config.toml
model = "image classifier"
dataset = "capsule endoscopy frames (Kvasir-Capsule)"
fused_qkv = true
label_smoothing = 0.1
residual_init = "scaled_by_depth"
optimizer = "soap"
learning_rate = 0.002
beta1 = 0.95
warmup_steps = 320
Rows from block 3 of a small image classifier, named by matrix and row number. Rows with one number belong to one neuron. Each number is 128 + 24 x the weight over its row's rms, rounded and kept within 0 to 255. All counts start at 0. Numbers have three digits each.
After each neuron's rows are labels from the 100 images, of 14848, where the neuron reaches its largest size: "place" is the part of the image that holds the peak. Only what is clearly more common there than usual is listed. The data: capsule endoscopy frames (Kvasir-Capsule). In brackets: how many of the 100.
# gate: MLP gate (model.blocks.3.mlp.gate.weight, 128x64), inputs 0-63
# fc1: MLP up (model.blocks.3.mlp.fc1.weight, 128x64), inputs 0-63
# fc2: MLP down (model.blocks.3.mlp.fc2.weight, 64x128, transposed), outputs 0-63

gate.105:063123114131091115165114125135130094109141125148107153109111142117149117170122150132090129077180154131138094127107095102113134164154150134107096163128140160129123085105157117137133109115150144
fc1.105:124131125121121134100117105116120098136168114181120108117077147160143106102154100159121097167102106159121130140089159152099136112151100106143142159116126167123136087116087120105121154171121106
fc2.105:070123098123123088144127109137132091128071099131096109119130151123138156152124126136157128127123133095125127139145110118126124170167172156120120153130124166121190134142131153119166083094140104
place: centre (32)

gate.54:153119124126163131153138097185145117152103143094117138138108130115099172081131123130115130083127117143114127150122144125100094116101141146127177133170080176144103112156173143111145154135123125
fc1.54:127113158164153086116130129143160115148120112107128154108123149152132163111176131137120147117137142150134177139126195165125099120111114120087136136138074171125135125101115123183121112158142136
fc2.54:138128162113172178100152117153137141092107143148103177141129163133125149117145141150118149162134102122074151091113155134099118122128126144140175092089114163147146131128141133108162166124133109
place: middle left (35)

gate.116:112124145155118109137141196094139113108153117117112147117140109111141139182126163123108102112099122096173146107097188097113130142120137185133108098099111135109102156129146124123135107146104135
fc1.116:117121126169166114125134102175112112124074120142147142137145147125120144097086096105140083155153095142155119135131114145106146141098101116137106080131114079115156158170145173131124132125151117
fc2.116:107124106121121118136116109124122161136120080079056143133124130147134135118172189134149115099154114145104130112149124108137091104131153092181166127096085137149124133129128138145118111110146127
place: centre (32)

gate.18:158077107071125112094123138152132140129135107127142146115083116128125118140160114147139138110156094123091130124155144125094097134143128127087086102133147124159136125133108101166142114059098103
fc1.18:138129158119143125121148094113142144076119120120112175130156124109069143115107133106123145113105126141132125162186115137124115114124053143128127106155169106134108132132157166100150106085128124
fc2.18:130185105119144137125161119094108129137137135113134186114098160166137156153144150120106127121133109150113126118184102104091141109137130171095096153127111137166132097064139115139127143129131120
place: middle left (43)

gate.83:138121141115114162132127081137092165094173134108111132107095121123156090131141164136149170155163157123083123144119126096173135138162154146157110139136126180134104120106129154150091116129132119
fc1.83:114142087140131129134116162109112106137107125170128117144179134097168148140101134107073124144154116098154130112080151149121135116141141115126144120077097062142153138161154107139119149126133150
fc2.83:183172163142137156126136130120088137099151168108115111157144148135145082160144115118078122146095108120156136100137125133110189088130138128149125116130084124135137149110104136109109150131161136
place: middle left (30)

gate.35:140133146118144094123148138145167155156161104121102130075118107122119137101087112173162152094124134127119141143133150133171122173137165104136109139097145167169149120119160156132076131142139112
fc1.35:106109125172148124152154082140095112115114157112163099130181150100138135118158160119099152132153128141189136133160113136153133114108088088115128085156149134145145149109128102150158120145125133
fc2.35:121145136105115146089115163125117153121135130154106135131140179144135102178137134107095152170137087100123110130126090113109134105148108074097154119141117090160140166093128106097129165129136158
place: middle left (30)

gate.36:110150169161098137109101069165143148087111145101120113139100132138150105097130136106140107152108089164104162099111156103127126134143115127157110120149168074130110158117120144136132116148161109
fc1.36:168081140146138110085149106134124146118115107125108141104089149121114126139122104118132085098124134136151130160065108090125133107133131105179103122120174092149123144111145134125141083082134108
fc2.36:120145095109120132121145128105161145095154129173139153106128110172131153156113114107144130113154134140153155118196084111154126098119140098098145127107123178149122127140150136140114103105147068
place: top right (67)

gate.121:145130151171114135137116162110141126145159139106146114173122150129140147101098109075158082150127129127117088131142122140124106148123127148124107155190168072125102095152142148105152136145115153
fc1.121:165117152132083101152121148095115113177132101139150064140146115135163128101134109158149131144144140130147124120125094147119135163080150133129156086143105119146159108122121124115116093105072134
fc2.121:121131157094104097128136162149117156080113111113129128114123161167140111133135217113077145117153114113128127100122126129162135103132121134116100100120150141157079095153123105115116104145124123
place: centre (32)

gate.16:119119111166113116127115139096105108115128132091104127155083098119117147121100144127128099143099122087119154162067127096135172131174098127122115122118159169158133120124109092131131134167104086
fc1.16:174110122133133173127151123136141130078130108134120158126146175087154099118157121098122139138137113156135113123131134140111098142095155139135110159147090143095137101099168108106080121085160099
fc2.16:140115131111107141135103139133115117106112147150129127125103125132138117169144113121151136087154121055128106158135101123100065146102160117122135112116118111095081139092131181128145088135139172
place: top left (46)

gate.0:166074103162120174133099149146133125128100146115134121124102091104118133114166145133131173144126072134141094142116139142124152136145138141154104138143121110115175117096121150121101136171078096
fc1.0:150114139092149137127108194170148106127095140133120081140092086122125090107142139132151167112169161147120146165157152163086138122118134118144160140130111114132126156095114122130134122135108092
fc2.0:150145128115127141103162105104123137067111109187106123113097117138119147088111132109110116120134142105162134136101201151143153112112147131136155113111147143146164140076135122095132139149129094
place: bottom right (28); bottom centre (28)

gate.94:083117107131153170126167109145149087120116157111119140118091109085130077099130135116154141176136155152152119150131143131117141102094111101145145138178120141083145107098136113107089138130116129
fc1.94:101139115094168148136160143097154122106128142129139118123133084097114089160122159129157134153126146152133130129192109190095128154131114134119126147158131132117136125099091079149088141138098122
fc2.94:085141115142161135114165152111186136111130125104102139136123093076148089110132141105203152132146125115135116132150130168093119130135146131131106124143122118146177128119128118154086129107105159
place: bottom centre (78)

gate.72:099128135109136104072129133124129127136144124103123160146130120154110164146112134131122126115098139165167122111159101123106157118149091187106092101141114106161096097151110131120123094176136077
fc1.72:114133149135134130080159118090129169130144147067106134125104130154122138122136113154107095146107146208117168119165114143104141091133124132124106118135118150138145077151125125125112146149120087
fc2.72:116160162118098083130166098060135162116144114094140127154107116124087151162142140145137098133102128165122118155126151131140167143111122183177145116134122125127105129124132103127140152169137135
place: top left (95)

gate.81:099077126160117145153108155114123141155133156110103124162059102128131114117098127133121079168136120137150130116164102110116112101117130143120112135097092101087114104137156172126148134142090118
fc1.81:116167128115132100085140104151131151125110115126123143138146174111139093164141112078138153119112088093099167110130174127085160158140154120146122145146132144174125155105134089130118127116099152
fc2.81:119153098138130139112115091153153124131099141067136135136149098123085119118168132106086125121140148167087108098114135088136154127116059089130136133130150074117146116137118143133147155126131124
place: top left (29)

gate.11:149126132140138122165150109144115153144137136121161127101176140110136138127083150064121088120133145121183116187143134174149097161118127131113123103116122140105120145120093131129166138131080140
fc1.11:129111101130116116135135179119159090109134149156128131110095144115120124134169118170138161083115082095117144123132131114138152132142092180096112110148145178081104128109159160113125142149147126
fc2.11:154103152143117133142095102177143140155119138103129125133138108143167127126091100116156112097156135120133095130129109119144102102135125096145162098121099082096124151073107130145165166166089114
place: top left (100)

gate.44:096110152126113117089141142115149099095121074155109167163121160063101143114129092107146163158140117144092122133112167117135151101149161158113102119120117146152127119135126155155115122119115096
fc1.44:178139106153185130170137123163129115170139165103160103088115104183169126127137141147125114112134128108148164165143099127118121180121092111138126128128138127111114138136140099109149139113155144
fc2.44:140115165160138193113127077137109128163084096097123167130141144143142142086148112172118144121147142130140131138127128109142123123169069129108145118162139107121156131099146099089112146126130116
place: bottom right (45); top left (32)

gate.37:133092138133120125135140095105144188099148183105130142170098122139174129140113113140087132136133119116163140131160113130126115163151103095087084128132109120138141124119151151139118180156164112
fc1.37:121114092159129135175156081120097145093109154099086108159123103122148147146137100089110134152124111109125142120121132141118089143121117090109115129113122127123133168147154089112156183168158136
fc2.37:114134126149127106153113127105105100115159094169155111120148117135107127125143069142154170103120102126120100130161149148117129090103151147093111087117165083169118172132133106123114149104150153
place: top centre (30); top right (26)

gate.46:119119154143102113142117173131121136094101102183121167117162149107121149165116102114153129133133159129160146124148116128126129129154126140106139131096094102155097130176093169085104151117119080
fc1.46:157106117166130114147098079136111138134132124095101120129138137166119132091110175128101131083151143142132136124151089151132150130130083137133102134152123157148081124096108099160134124167140186
fc2.46:148141143109071154108132125109155120135133099064110179115143129103118115127124181164148136096109099085130146132119121131121138140158102129106157162130135127137072097126152124127127128164151103
place: middle right (55)

gate.52:089126071118190134101159139166134087097124160140128117136146106097125120137124121124178142156145145131115169102130145094149140148126134116144159096155107119135146126135067097134110131129134153
fc1.52:167143162116093133129091099082126191153136123097124136141146149168112113147140140155107110126086087120125097157147119144125133119141110119101101147088136115131110147117178172111159116135113140
fc2.52:159130136121101103144126116130106147130111137131113083105150130129091174154127147139033112120099119115124165158113106127149146121144151154112111122086168097146125168112121154144097126123141143
place: bottom centre (99)

gate.39:110125115131147130098134104108091132134157134118113151162146153171153153123148109119162108148121104168118119130118125082137134133081102136146114155153178169146126107149141154111143199102130156
fc1.39:132109136138095111133145113082162114126159123133158159131143136203122141159134129123117094083131141116157097157156140110127105123107143111063150151095107142131089130140092120102103121137144116
fc2.39:126129129124125161090132091098138120132139095129125125132151135145101129111113154167137095149142050103128124140154144134149099103124120119130093120166170183086160127115147120095118129104158157
place: middle left (40)

gate.70:135099147097138114147125151142090111111171117127087140166129105097126139122144174127136105147095101169133114114095151118083168111136131114187134147087117121156118106129126097121115172141146150
fc1.70:162127136137176130131102114123129130167105146120164158166091113114142119150154082097142164112123161097124111150104129145172117175107082154095093098158116102130157149143130129142125113138125122
fc2.70:138115090121097086146091112129133125124128119134106139089110109087102112116131112114138101122093093105111121138120163084108098105123126096137122113106118085073099132076109090113147164126157129
place: centre (87)

gate.93:093081111146087146081116172110144128150173130084114124152107119155126118141171151170100098116097132162106111118116129111117134126163126135134159172106096162127125133126144115134160113133126160
fc1.93:117124064103106172115134128151102115124122120158109116125094126147132132091162149123103109147137107129159108102131121149108109137160149134089124117116139170155147116117116129059185132152154099
fc2.93:110140082129144144135135110108119116152080090130115085141117117087129179192105152104121133149130127101175107120103139122113144137145106134097113101134108148106111102133148177127162149157118121
place: centre (39)

gate.47:113131127106172079089124111154172127120101088145085090116121135157135118121148106164130111124118141125069132100143111137123141151116099123102099114115141106068120125156107124129104136079125125
fc1.47:142127128132099158140099147111088159131134150093168136154134109124094141110100138085114125098146101125182136152101151118135115115132114125122164167138125172192109158088134110095147128150125130
fc2.47:153170104145138133103094131127123139138119129155132136165137132122108087108120135136134140107098052151182117114121144075117109140127093112140120140175124145157082140122155136101143086115150132
place: top centre (29)

gate.59:123154106176154115173082156155145151096115106093127065125174116140121167117094105135147140122144107114158138145114113120159156152105130153132117109122139101135109180145132133110147133137118160
fc1.59:151112135153104107102117141072134150138131092114163085116132119114118114140129142157141075124100132146133160144121157117143162136072144199154098154140108126084100141137129132111118142134109125
fc2.59:125116139102133126147127120107140136116071123134094097114114156110166118097117181124112143144119122159139103129132150083096134127112153115092168111124107116126156143118170041122152127139136115
place: bottom right (74)

gate.43:159168107168121091134128107141124084114123150128122127093151135109134133116158152111120184084099115116121097138112169117110129151134122185106110116133173123117104112172106138125164136163151142
fc1.43:152117158151128113128141169134112078147141154134113122106088122103133172107097133117103140117128131100107115175154130116126119139107109182094075116167117149121127070152123125138176137136125143
fc2.43:138148121135135133096137139140154136140092128074148118117086073118141157122119081115084122162143150172156115129134127124141136083117162126152130088137118105173137161132127124169141135111094099
place: middle left (30)

gate.69:132146105120154139119135122130135143114138138106139132154117105118111117167150156147103099126136146115132121112100223101125144118112126157121151171070143158158167154155104147136114169132105150
fc1.69:145106108063123129135173164107110127128154128139115132137122132148137154168138148104142136091122143109135098162120145150125071146121128101129117132091164177141170123129093124104132143107121184
fc2.69:157119116108100138120137103127093111121145145105138157120117134126114175115130071107161125102139124123147089151118140135145073120147145115066129096094153171151164161110143134110100108154112107
place: centre (44)

gate.97:109155114116128105130134120138130138140165122110090129107136147129140109168141138121068088130138106116100131128111167102136152111135159138128125233127116128114126116113087119112170152127101131
fc1.97:126127105101117160139129108093140148133123163134167128088133155123129164113151063102161146108178151128113118153165071129157111133149140133107130144163173142109136133091128143096138136121141141
fc2.97:110128126158140113153121113140117112140140081134108114114115136074124151158121179149151115125127127144159111167149161082082120158119145111188150153149109135138145144163178149146160129129139133
place: centre (34)