From a checkpoint of a small image classifier: 3.7M parameters, 96-pixel images.
Rows from block 7 of a small image classifier, named by matrix and row number. Rows with one number belong to one neuron. Each number is 128 + 32 x the weight over its row's rms, rounded and kept within 0 to 255. All counts start at 0. Numbers have three digits each. After the name is the row's rms in percent of the matrix's.
After each neuron's rows are labels from the 100 images, of 14848, where the neuron reaches its largest size: "responds to" is what is common among them. Only what is clearly more common there than usual is listed. The data: capsule endoscopy frames (Kvasir-Capsule).
# gate: MLP gate (model.blocks.7.mlp.gate.weight, 256x128), inputs 0-127
# fc1: MLP up (model.blocks.7.mlp.fc1.weight, 256x128), inputs 0-127
# fc2: MLP down (model.blocks.7.mlp.fc2.weight, 128x256, transposed), outputs 0-127

gate.52 087:168145084084098085162104138134147144104086097112127110075105142152165099142116077174117121154146107151173105147135175139133085120162108119108087141198074171116114149159128152175120150136120134128117131189157078120141172114062112148089138104083064219102118108179138082122105097141119121122148154178098123100131184079083121158099119143163133100109148144085130070207064079101113147101134
fc1.52 094:160151096084097084154145160149166153087147186073117107151124109097139106111180177092122156083173133167079096158169153132143129125145090099113149143137098150127128178160144098125146184069144103089039102171155078103157170079110077156105136100105153153107133178145125128078133145075090142143162171132152164076115155085175172108110145120105116082077148160140171098177093102121166117109110
fc2.52 095:082090079072159141099114132083059166173171137163174156028124122121158105091111087109171095104165157133173114158119138132091154133098155154148175074128122173089096176129138172107162069147142103130141072133093182119139170136109103165172168158194116194143096159129113095130194108144149143144121132079111147180102141125147169130115098130140163120183108127144114134183119126103134145135119
responds to: finding: reduced mucosal view

gate.211 095:122111041133120182111129143125097144059147100128072109108144183177188082177096130110115130136146091161069116122129116106128101162117112151119101155104129148198077128077150109088168082099113107129232113138121082172105131149137112123156118128141187110134164100138168179122168171110138119121070138154146144179152155126097090141147055155130119111195164148134172167116122086134118120163112
fc1.211 090:122155182068138044093128111106145083129111210100137124093123117064106107122152066105149109149046135128144127091164152138132165120166118214113115153142097100143126092100072154155096162130129129091111136122173190106113088176079130156079112130112144123149141174167084130141136094182152138132180107158076153101135111188158120154076165104098115132116103143103102105092167162151160116105161
fc2.211 093:125057152104145114172170122134162109125226138118175102127145083111071128098151193104116087121104140153171133123115144175089093143110160077129120107136071107087097137106179081106105119116124062125127155104093144135142095144165145081148075111096154097142114139224131149145182096135140100099114152135124062110166122132149139073178217128145177121143148151152091148170156116120115121139098
responds to: finding: foreign body

gate.151 107:098164155177141116153179200150090127156110182131089134106169143167123115164108160170098090129132133091095121118156079147070109123118089102139135109130123099119096151233121074083163177105139109141109122108129153051120145166158120115114166125123103167159181088092092081075108110152172146188079181124143133136058074113121145103184114170200128107121112119113123109127153140122143155129141
fc1.151 088:101148166112142127144064069190092124104097111129080140126137129191102091097091149127118103168100093141111139173129131104094103149100131142165201134133208154127131123138134167176060150192096145145172087120088134168062073100132113151085142124112184111139142156130159152130189155126099087146078140125099172103135085136123128116115099186107128153147183112085138116184107104077090151074121
fc2.151 101:135130108123082104132131146110145105152136124155118108113102149048086114145127119150112140174120186111153116126131131172142105143102121134116109194229111173164147076118168152149120111147145158150125089125154121085132179135158204160139124072075164158116171098038109074122137064133091126145126103139137124087058118090134113121126074101116125177094105153124175117056132080144146100122197
responds to: finding: reduced mucosal view

gate.253 093:149104159100158100136138132141157090169140205114150151142159164128084075173115087133071133050106142086118138151153097132130145145130091128112116099108104123110154127119139077122175114148177170130156163135119180146080140138121127147105103146103121119186113150135089085180102165151120101093076100050121135184052111161142137112100148101182111119201063158197153117106102122112174184150099
fc1.253 101:136136168035141145154156142110136084166125108091079179130160166073104067106123118126151140063095130140167086131143124122132139110081107179156113103146084120150132181112208070078183062089088150156120132158153133139136116071147129150177059123157124162128156133126107116082145095169139159136138147112169124167102132165126147145109154105116074109156102109153131116165121092069100165078080
fc2.253 097:110123188105143115145064104143114132125177082114134094156141099181223143121138117117106122158159135108127137149139117112179132106043147137159151132082157132109143129078156112142090050174099092193099119162054085159148093115143142093088114094070183074122129146138166125071126149054174109140158144154127100124101132106148093129158104123150125189137095120115111174121154133145134196139150
responds to: finding: reduced mucosal view

gate.103 103:174104109153135070103112123107118166090151103129121137207156126117077169104155077110152145180157119148113082140142152177109124102128140161079124109117142227169180153162133150076179164148115147113126094175169146105165089099067103136106068062091080088120118124066158147103080115141156142152134122080109128092071182139123084158125157117084116157128124116091158089084133111103139107146114
fc1.103 105:107171133119092103158133155118130150145045188144145135167166129084151043146152170142100113093126134132129149129148113093147130158143112158199174191163116122126104076099100105124088086146151052125141111067113095151110107184114178194147121148083180107162140150163142112113168199100118107160142133142140140138137085116178161101133089093128184131135133122129103158140057120135057143094142
fc2.103 102:150155112121134161122138139105150123069105160140074166120095100182129117182135188194117157141137108137096120144124188131136120124094132165132099137146146113162155145138135191149104150105134057154146112115094140144074143159148153151128216095148134110104140127139171146131127032042110091137110152108116155185132103110156087110109165058125195109190174112190116183113103116133106095143155
responds to: finding: ileocecal valve

gate.136 099:162112129116145169159150144126108141143142057144083131139150078164171140136166086184117143100091146090077081129167140123173141114204090147194054147189147141134089094167142145155105147121129144129091155088057127148118175168131058105138124189120131144149133167110109132137182177103162131167147132071155116123115052136068144155120134131139120130150145115177139111106134108121116191066101
fc1.136 093:082146093113145099187122138153107087102107131122127122107158159193114106060122224095151066148178161192133151080165117102111102179109107035160124093121130120068174137107113070095128111119155157106155124163158077125101154129098145130106158107144122132136122079119141179138108087150141130084089089162116116134154164160117124159142181124150125124076086165089049107132159120121132150165104
fc2.136 091:174156094111115156102158088157148069132095152121119103144137168078168140159120174099084106116107139058041140222138153163140132170161133133089128144083166106122127096107167105129135148087147176097179100103099161087152156138157116098117139114139166110110123095145166142142162166168112104139110098123105133133104147157228117196088154108142111111092144145117085130163147074091193113116177
responds to: finding: reduced mucosal view

gate.115 116:157167149095063124071153141110123130170141138117127117131149164166090108162156105098149060090135140122102144092116125127112110076167116168094101110139121189161155097172110141204097069126155099209132122157101116158147100147118122138163115184181148115158102128129062085054101167179095137139175143137121156178103074179130121153145142160104080095140149133089179071133129184119123115157114
fc1.115 114:090169137129112115158153084121151103138143146137061085127129171114100112122145169188052156172064115109054161134136117137159085166114135111132132118069194086096180145074137100079107163154153076113136081104141140086142174079130132126118166102139130094097135127117124114140144138144136099137052097074115117110087123134140114098133202072171081116110079106124114165178147134128194101163114
fc2.115 104:126095134211174148154100132135142142152140132104131093047072139130108090153124182159140141155106114120156113099146168118125143166056129098157082117085211113137129162063112155132125149164142099098100107077138186109130093109133061130140099116131116090064130132159083122082141106107161081111117156113116119101059111153146099080137194094114117147141187109111069108164170076136120143103087
responds to: finding: foreign body

gate.237 100:113125106149111131157146132169163107092165164138171146089141081086177108162133088126144139059093120119145088135143167173140158139121114103105121095102084104132157154074213119124144125119127112087170152134151115104116136147152108220127139110161116129166137126095128083159137092155113142129054137130172174157191116112141214209177062087138157154135095125117165138120052081126165126130127
fc1.237 104:091149126175094144189138108210153134089135126141171141081149130126137077098136107122125120087142104123084110152176135145144117110152114107112111113073146102083159165111135115087077099096173072127110166122130118127115113135157095161129071162134125150139140104113130122197171126153105169179081171173141204175125122106138183196163151056160108176120128126133121065157050078134156161111123
fc2.237 100:137112169137123094091055159187066129086185132105106179129133109117057076156209216078158154119130102110162099130152091073069164158086087099122147129080171111100102082104163112111143122123157129119098123105142106133157107169099149133116129127158169190112149133143132160121183078103122143110111145110129146192103107116162166120109165077104113184083149104113114121125156158168109145117123
responds to: finding: reduced mucosal view

gate.201 095:099072123093163146194181127126119114119127150162130128160170078160087126067154137117119109056114099130152078090127116155166157115111132131121179137160170114120159157080110171125169100123083124109068186176060108113142117128111113116191084072135161132146166099147116159104074127124128221164124126088167086100116168083101141131148064160141071149083116114110129107109134137112173113105098
fc1.201 091:120162159117158107182178111095117157109135083123132140123151112159164097131199091109073138129132135103197117164135117119151046112088122107084136083094117104097099136162166164137176090137076091128170145071140163169168101144131107016090135173059108086133085109133101143161104133065151148104116153140112138114096064129148125123060148096103172155148111097110143129128135122109142161087113
fc2.201 100:127068144123171151101152114138118122166131119162167146097097092189195203146162124157117149167159166147136106075173116109136136182115154102102133125142161097112116108182128137110096106136152108159121103136176103199110136174078136099143090078074086139134074160107143149123096167078172185151136114209117174174072086130178101162169151117112123103119104104166131149094154165153128132170166
responds to: finding: reduced mucosal view

gate.37 093:142127129138083121192097172143126129124124102116109161098135092171125099100231182127149126129152200119165134169101087158071127132153205145129153133087107108065144144148153208127126067152090163073135086172144112106109151110117176161110138092140101097157152136064094136146134170113149133151187123130166168129139105120169136183122089142149113115183115144081118107136063095142098117156151
fc1.37 096:176102103144073174091123162133163115143147110201122128100170109184143110129129107113120107158096180166126116091100081104113148086096183048106095191151120146083170125174116129136113136111128152114091126157138135113096107132135139135139115090144104129194181161104075166149088155141177108163135081082096106143141126205108171142101191159105195140144108155159167125112082175169088157095146
fc2.37 091:110074093149141145188150139116124186157162140137176126147161118156115134130108103102122120131120104124139184180084123132140175118139198074112196117109054108132160068135151141152161100135193114116176150149100151079069163156104192175115095160151146129135123139142183138057171179117119110136133151193114116181147141115139147149131165118060099065106144115121171105144176109093159110131160
responds to: finding: ileocecal valve

gate.126 100:147110079157158154173149137153136174133095092094108148172132125166186120176143185135113128121108129130111115152103149116123144060097123161113152180137123204108154155118171157073122125133071101134183117106145134055198151069125044121103147176124035102121146124156105099111109141089132140153062083126095132151136104118115139137085173157163166136107145163130101161148114185174091138119103
fc1.126 098:074113196103122136077136138133115115140157176164163144107198122076110102076119108146161171146147134116160160092135093109155122158182141063161120072105095095155144088156083100168152132129152157110080105155065098146121118160120186181136156060131162128088119128115111182126174141172134147166164183104142125152078087161115154174153099118174076089129122099105136104112118110130167194134163
fc2.126 108:144126158092152166084126123116067122174172116129085166109091125126115108154090099114137125111197189129152131123146137099111117183094114145123173124108072142141122134112160126133135060180137136126093122052119148099147106097111129131167084182182179136144126102126091108124165118086114118070119112064170111103117161137170129093164173039145070086125125088145202094098090139156178103159102
responds to: finding: ileocecal valve

gate.119 106:152111155139158090200173118113116119120108133099176082121148137113123087144129134117103096099081096092164118149085110119102193110109178097042131197160098155111127059060100132114151150146162125138139108112122130122091097185189062101123154146143119076091177177167127162113190140112196104082111103135150093143141081114144126101118102130108152134142091146108074063147085129142128097137089
fc1.119 107:109115137111166149174179158113102158152121118145192088159189129123125106167144119138129129073126098127152084146088164148101149115115163134090095173126077162161140078120120139086150156168163113113123115133146096087133154172196090137109170116143072125073149162154129149129138154162192058100100132097150108135123189090135150127091121102080150081145072117038082118138121154206092078135110
fc2.119 106:109131153145119141140164169096115095175124097195131104142125161184117099117099127146139117148122147066133157080090152166098115165088142160057183148125146172149144154057117077123059132116088178137111073169160117154118110127103132115145098053127184091104083105151096075082081105100137134134141156093125183082102117093177067113134133099107168168163126146164137161116106122169136171129080
responds to: finding: ileocecal valve

gate.217 117:182080106081068138163175100146126098143100109137108140134135091156123150130149083127127103159158190084130172118147158128172114122134194093101134147161195130115068153119117139175124134151122142075163091133118152129130154129151130131169147135140075146194155108115176147111081181111109112107152172117163123185111224080146164107192136147127088186101136156136167096065108102152184166147118
fc1.217 135:121156117175131173079088128080074149130088056159125121087152087184063133168135078136161095148139166106160200145127147152147110157125139093135115188147075086094115137123155146163120087138106125076124068120083119173107167140097115129129135102154128099121086104154145092119158137110136142088136108182069087178137115149174100075195171134133133106154069114099150160099138151198149098157126
fc2.217 108:172130151142074161102132158077101174115158082134127137165175128147192152186135085138087151076166146131101108115134219136138132169163129104101121103116151080125170129172163138170185122095084145183179123135140117075093109141121146131102059137148152166078137096090122090123096154143131137117165049133143144126099092136122098148112167204147116083137137069144139084071117135081111103149144
responds to: finding: foreign body; finding: ileocecal valve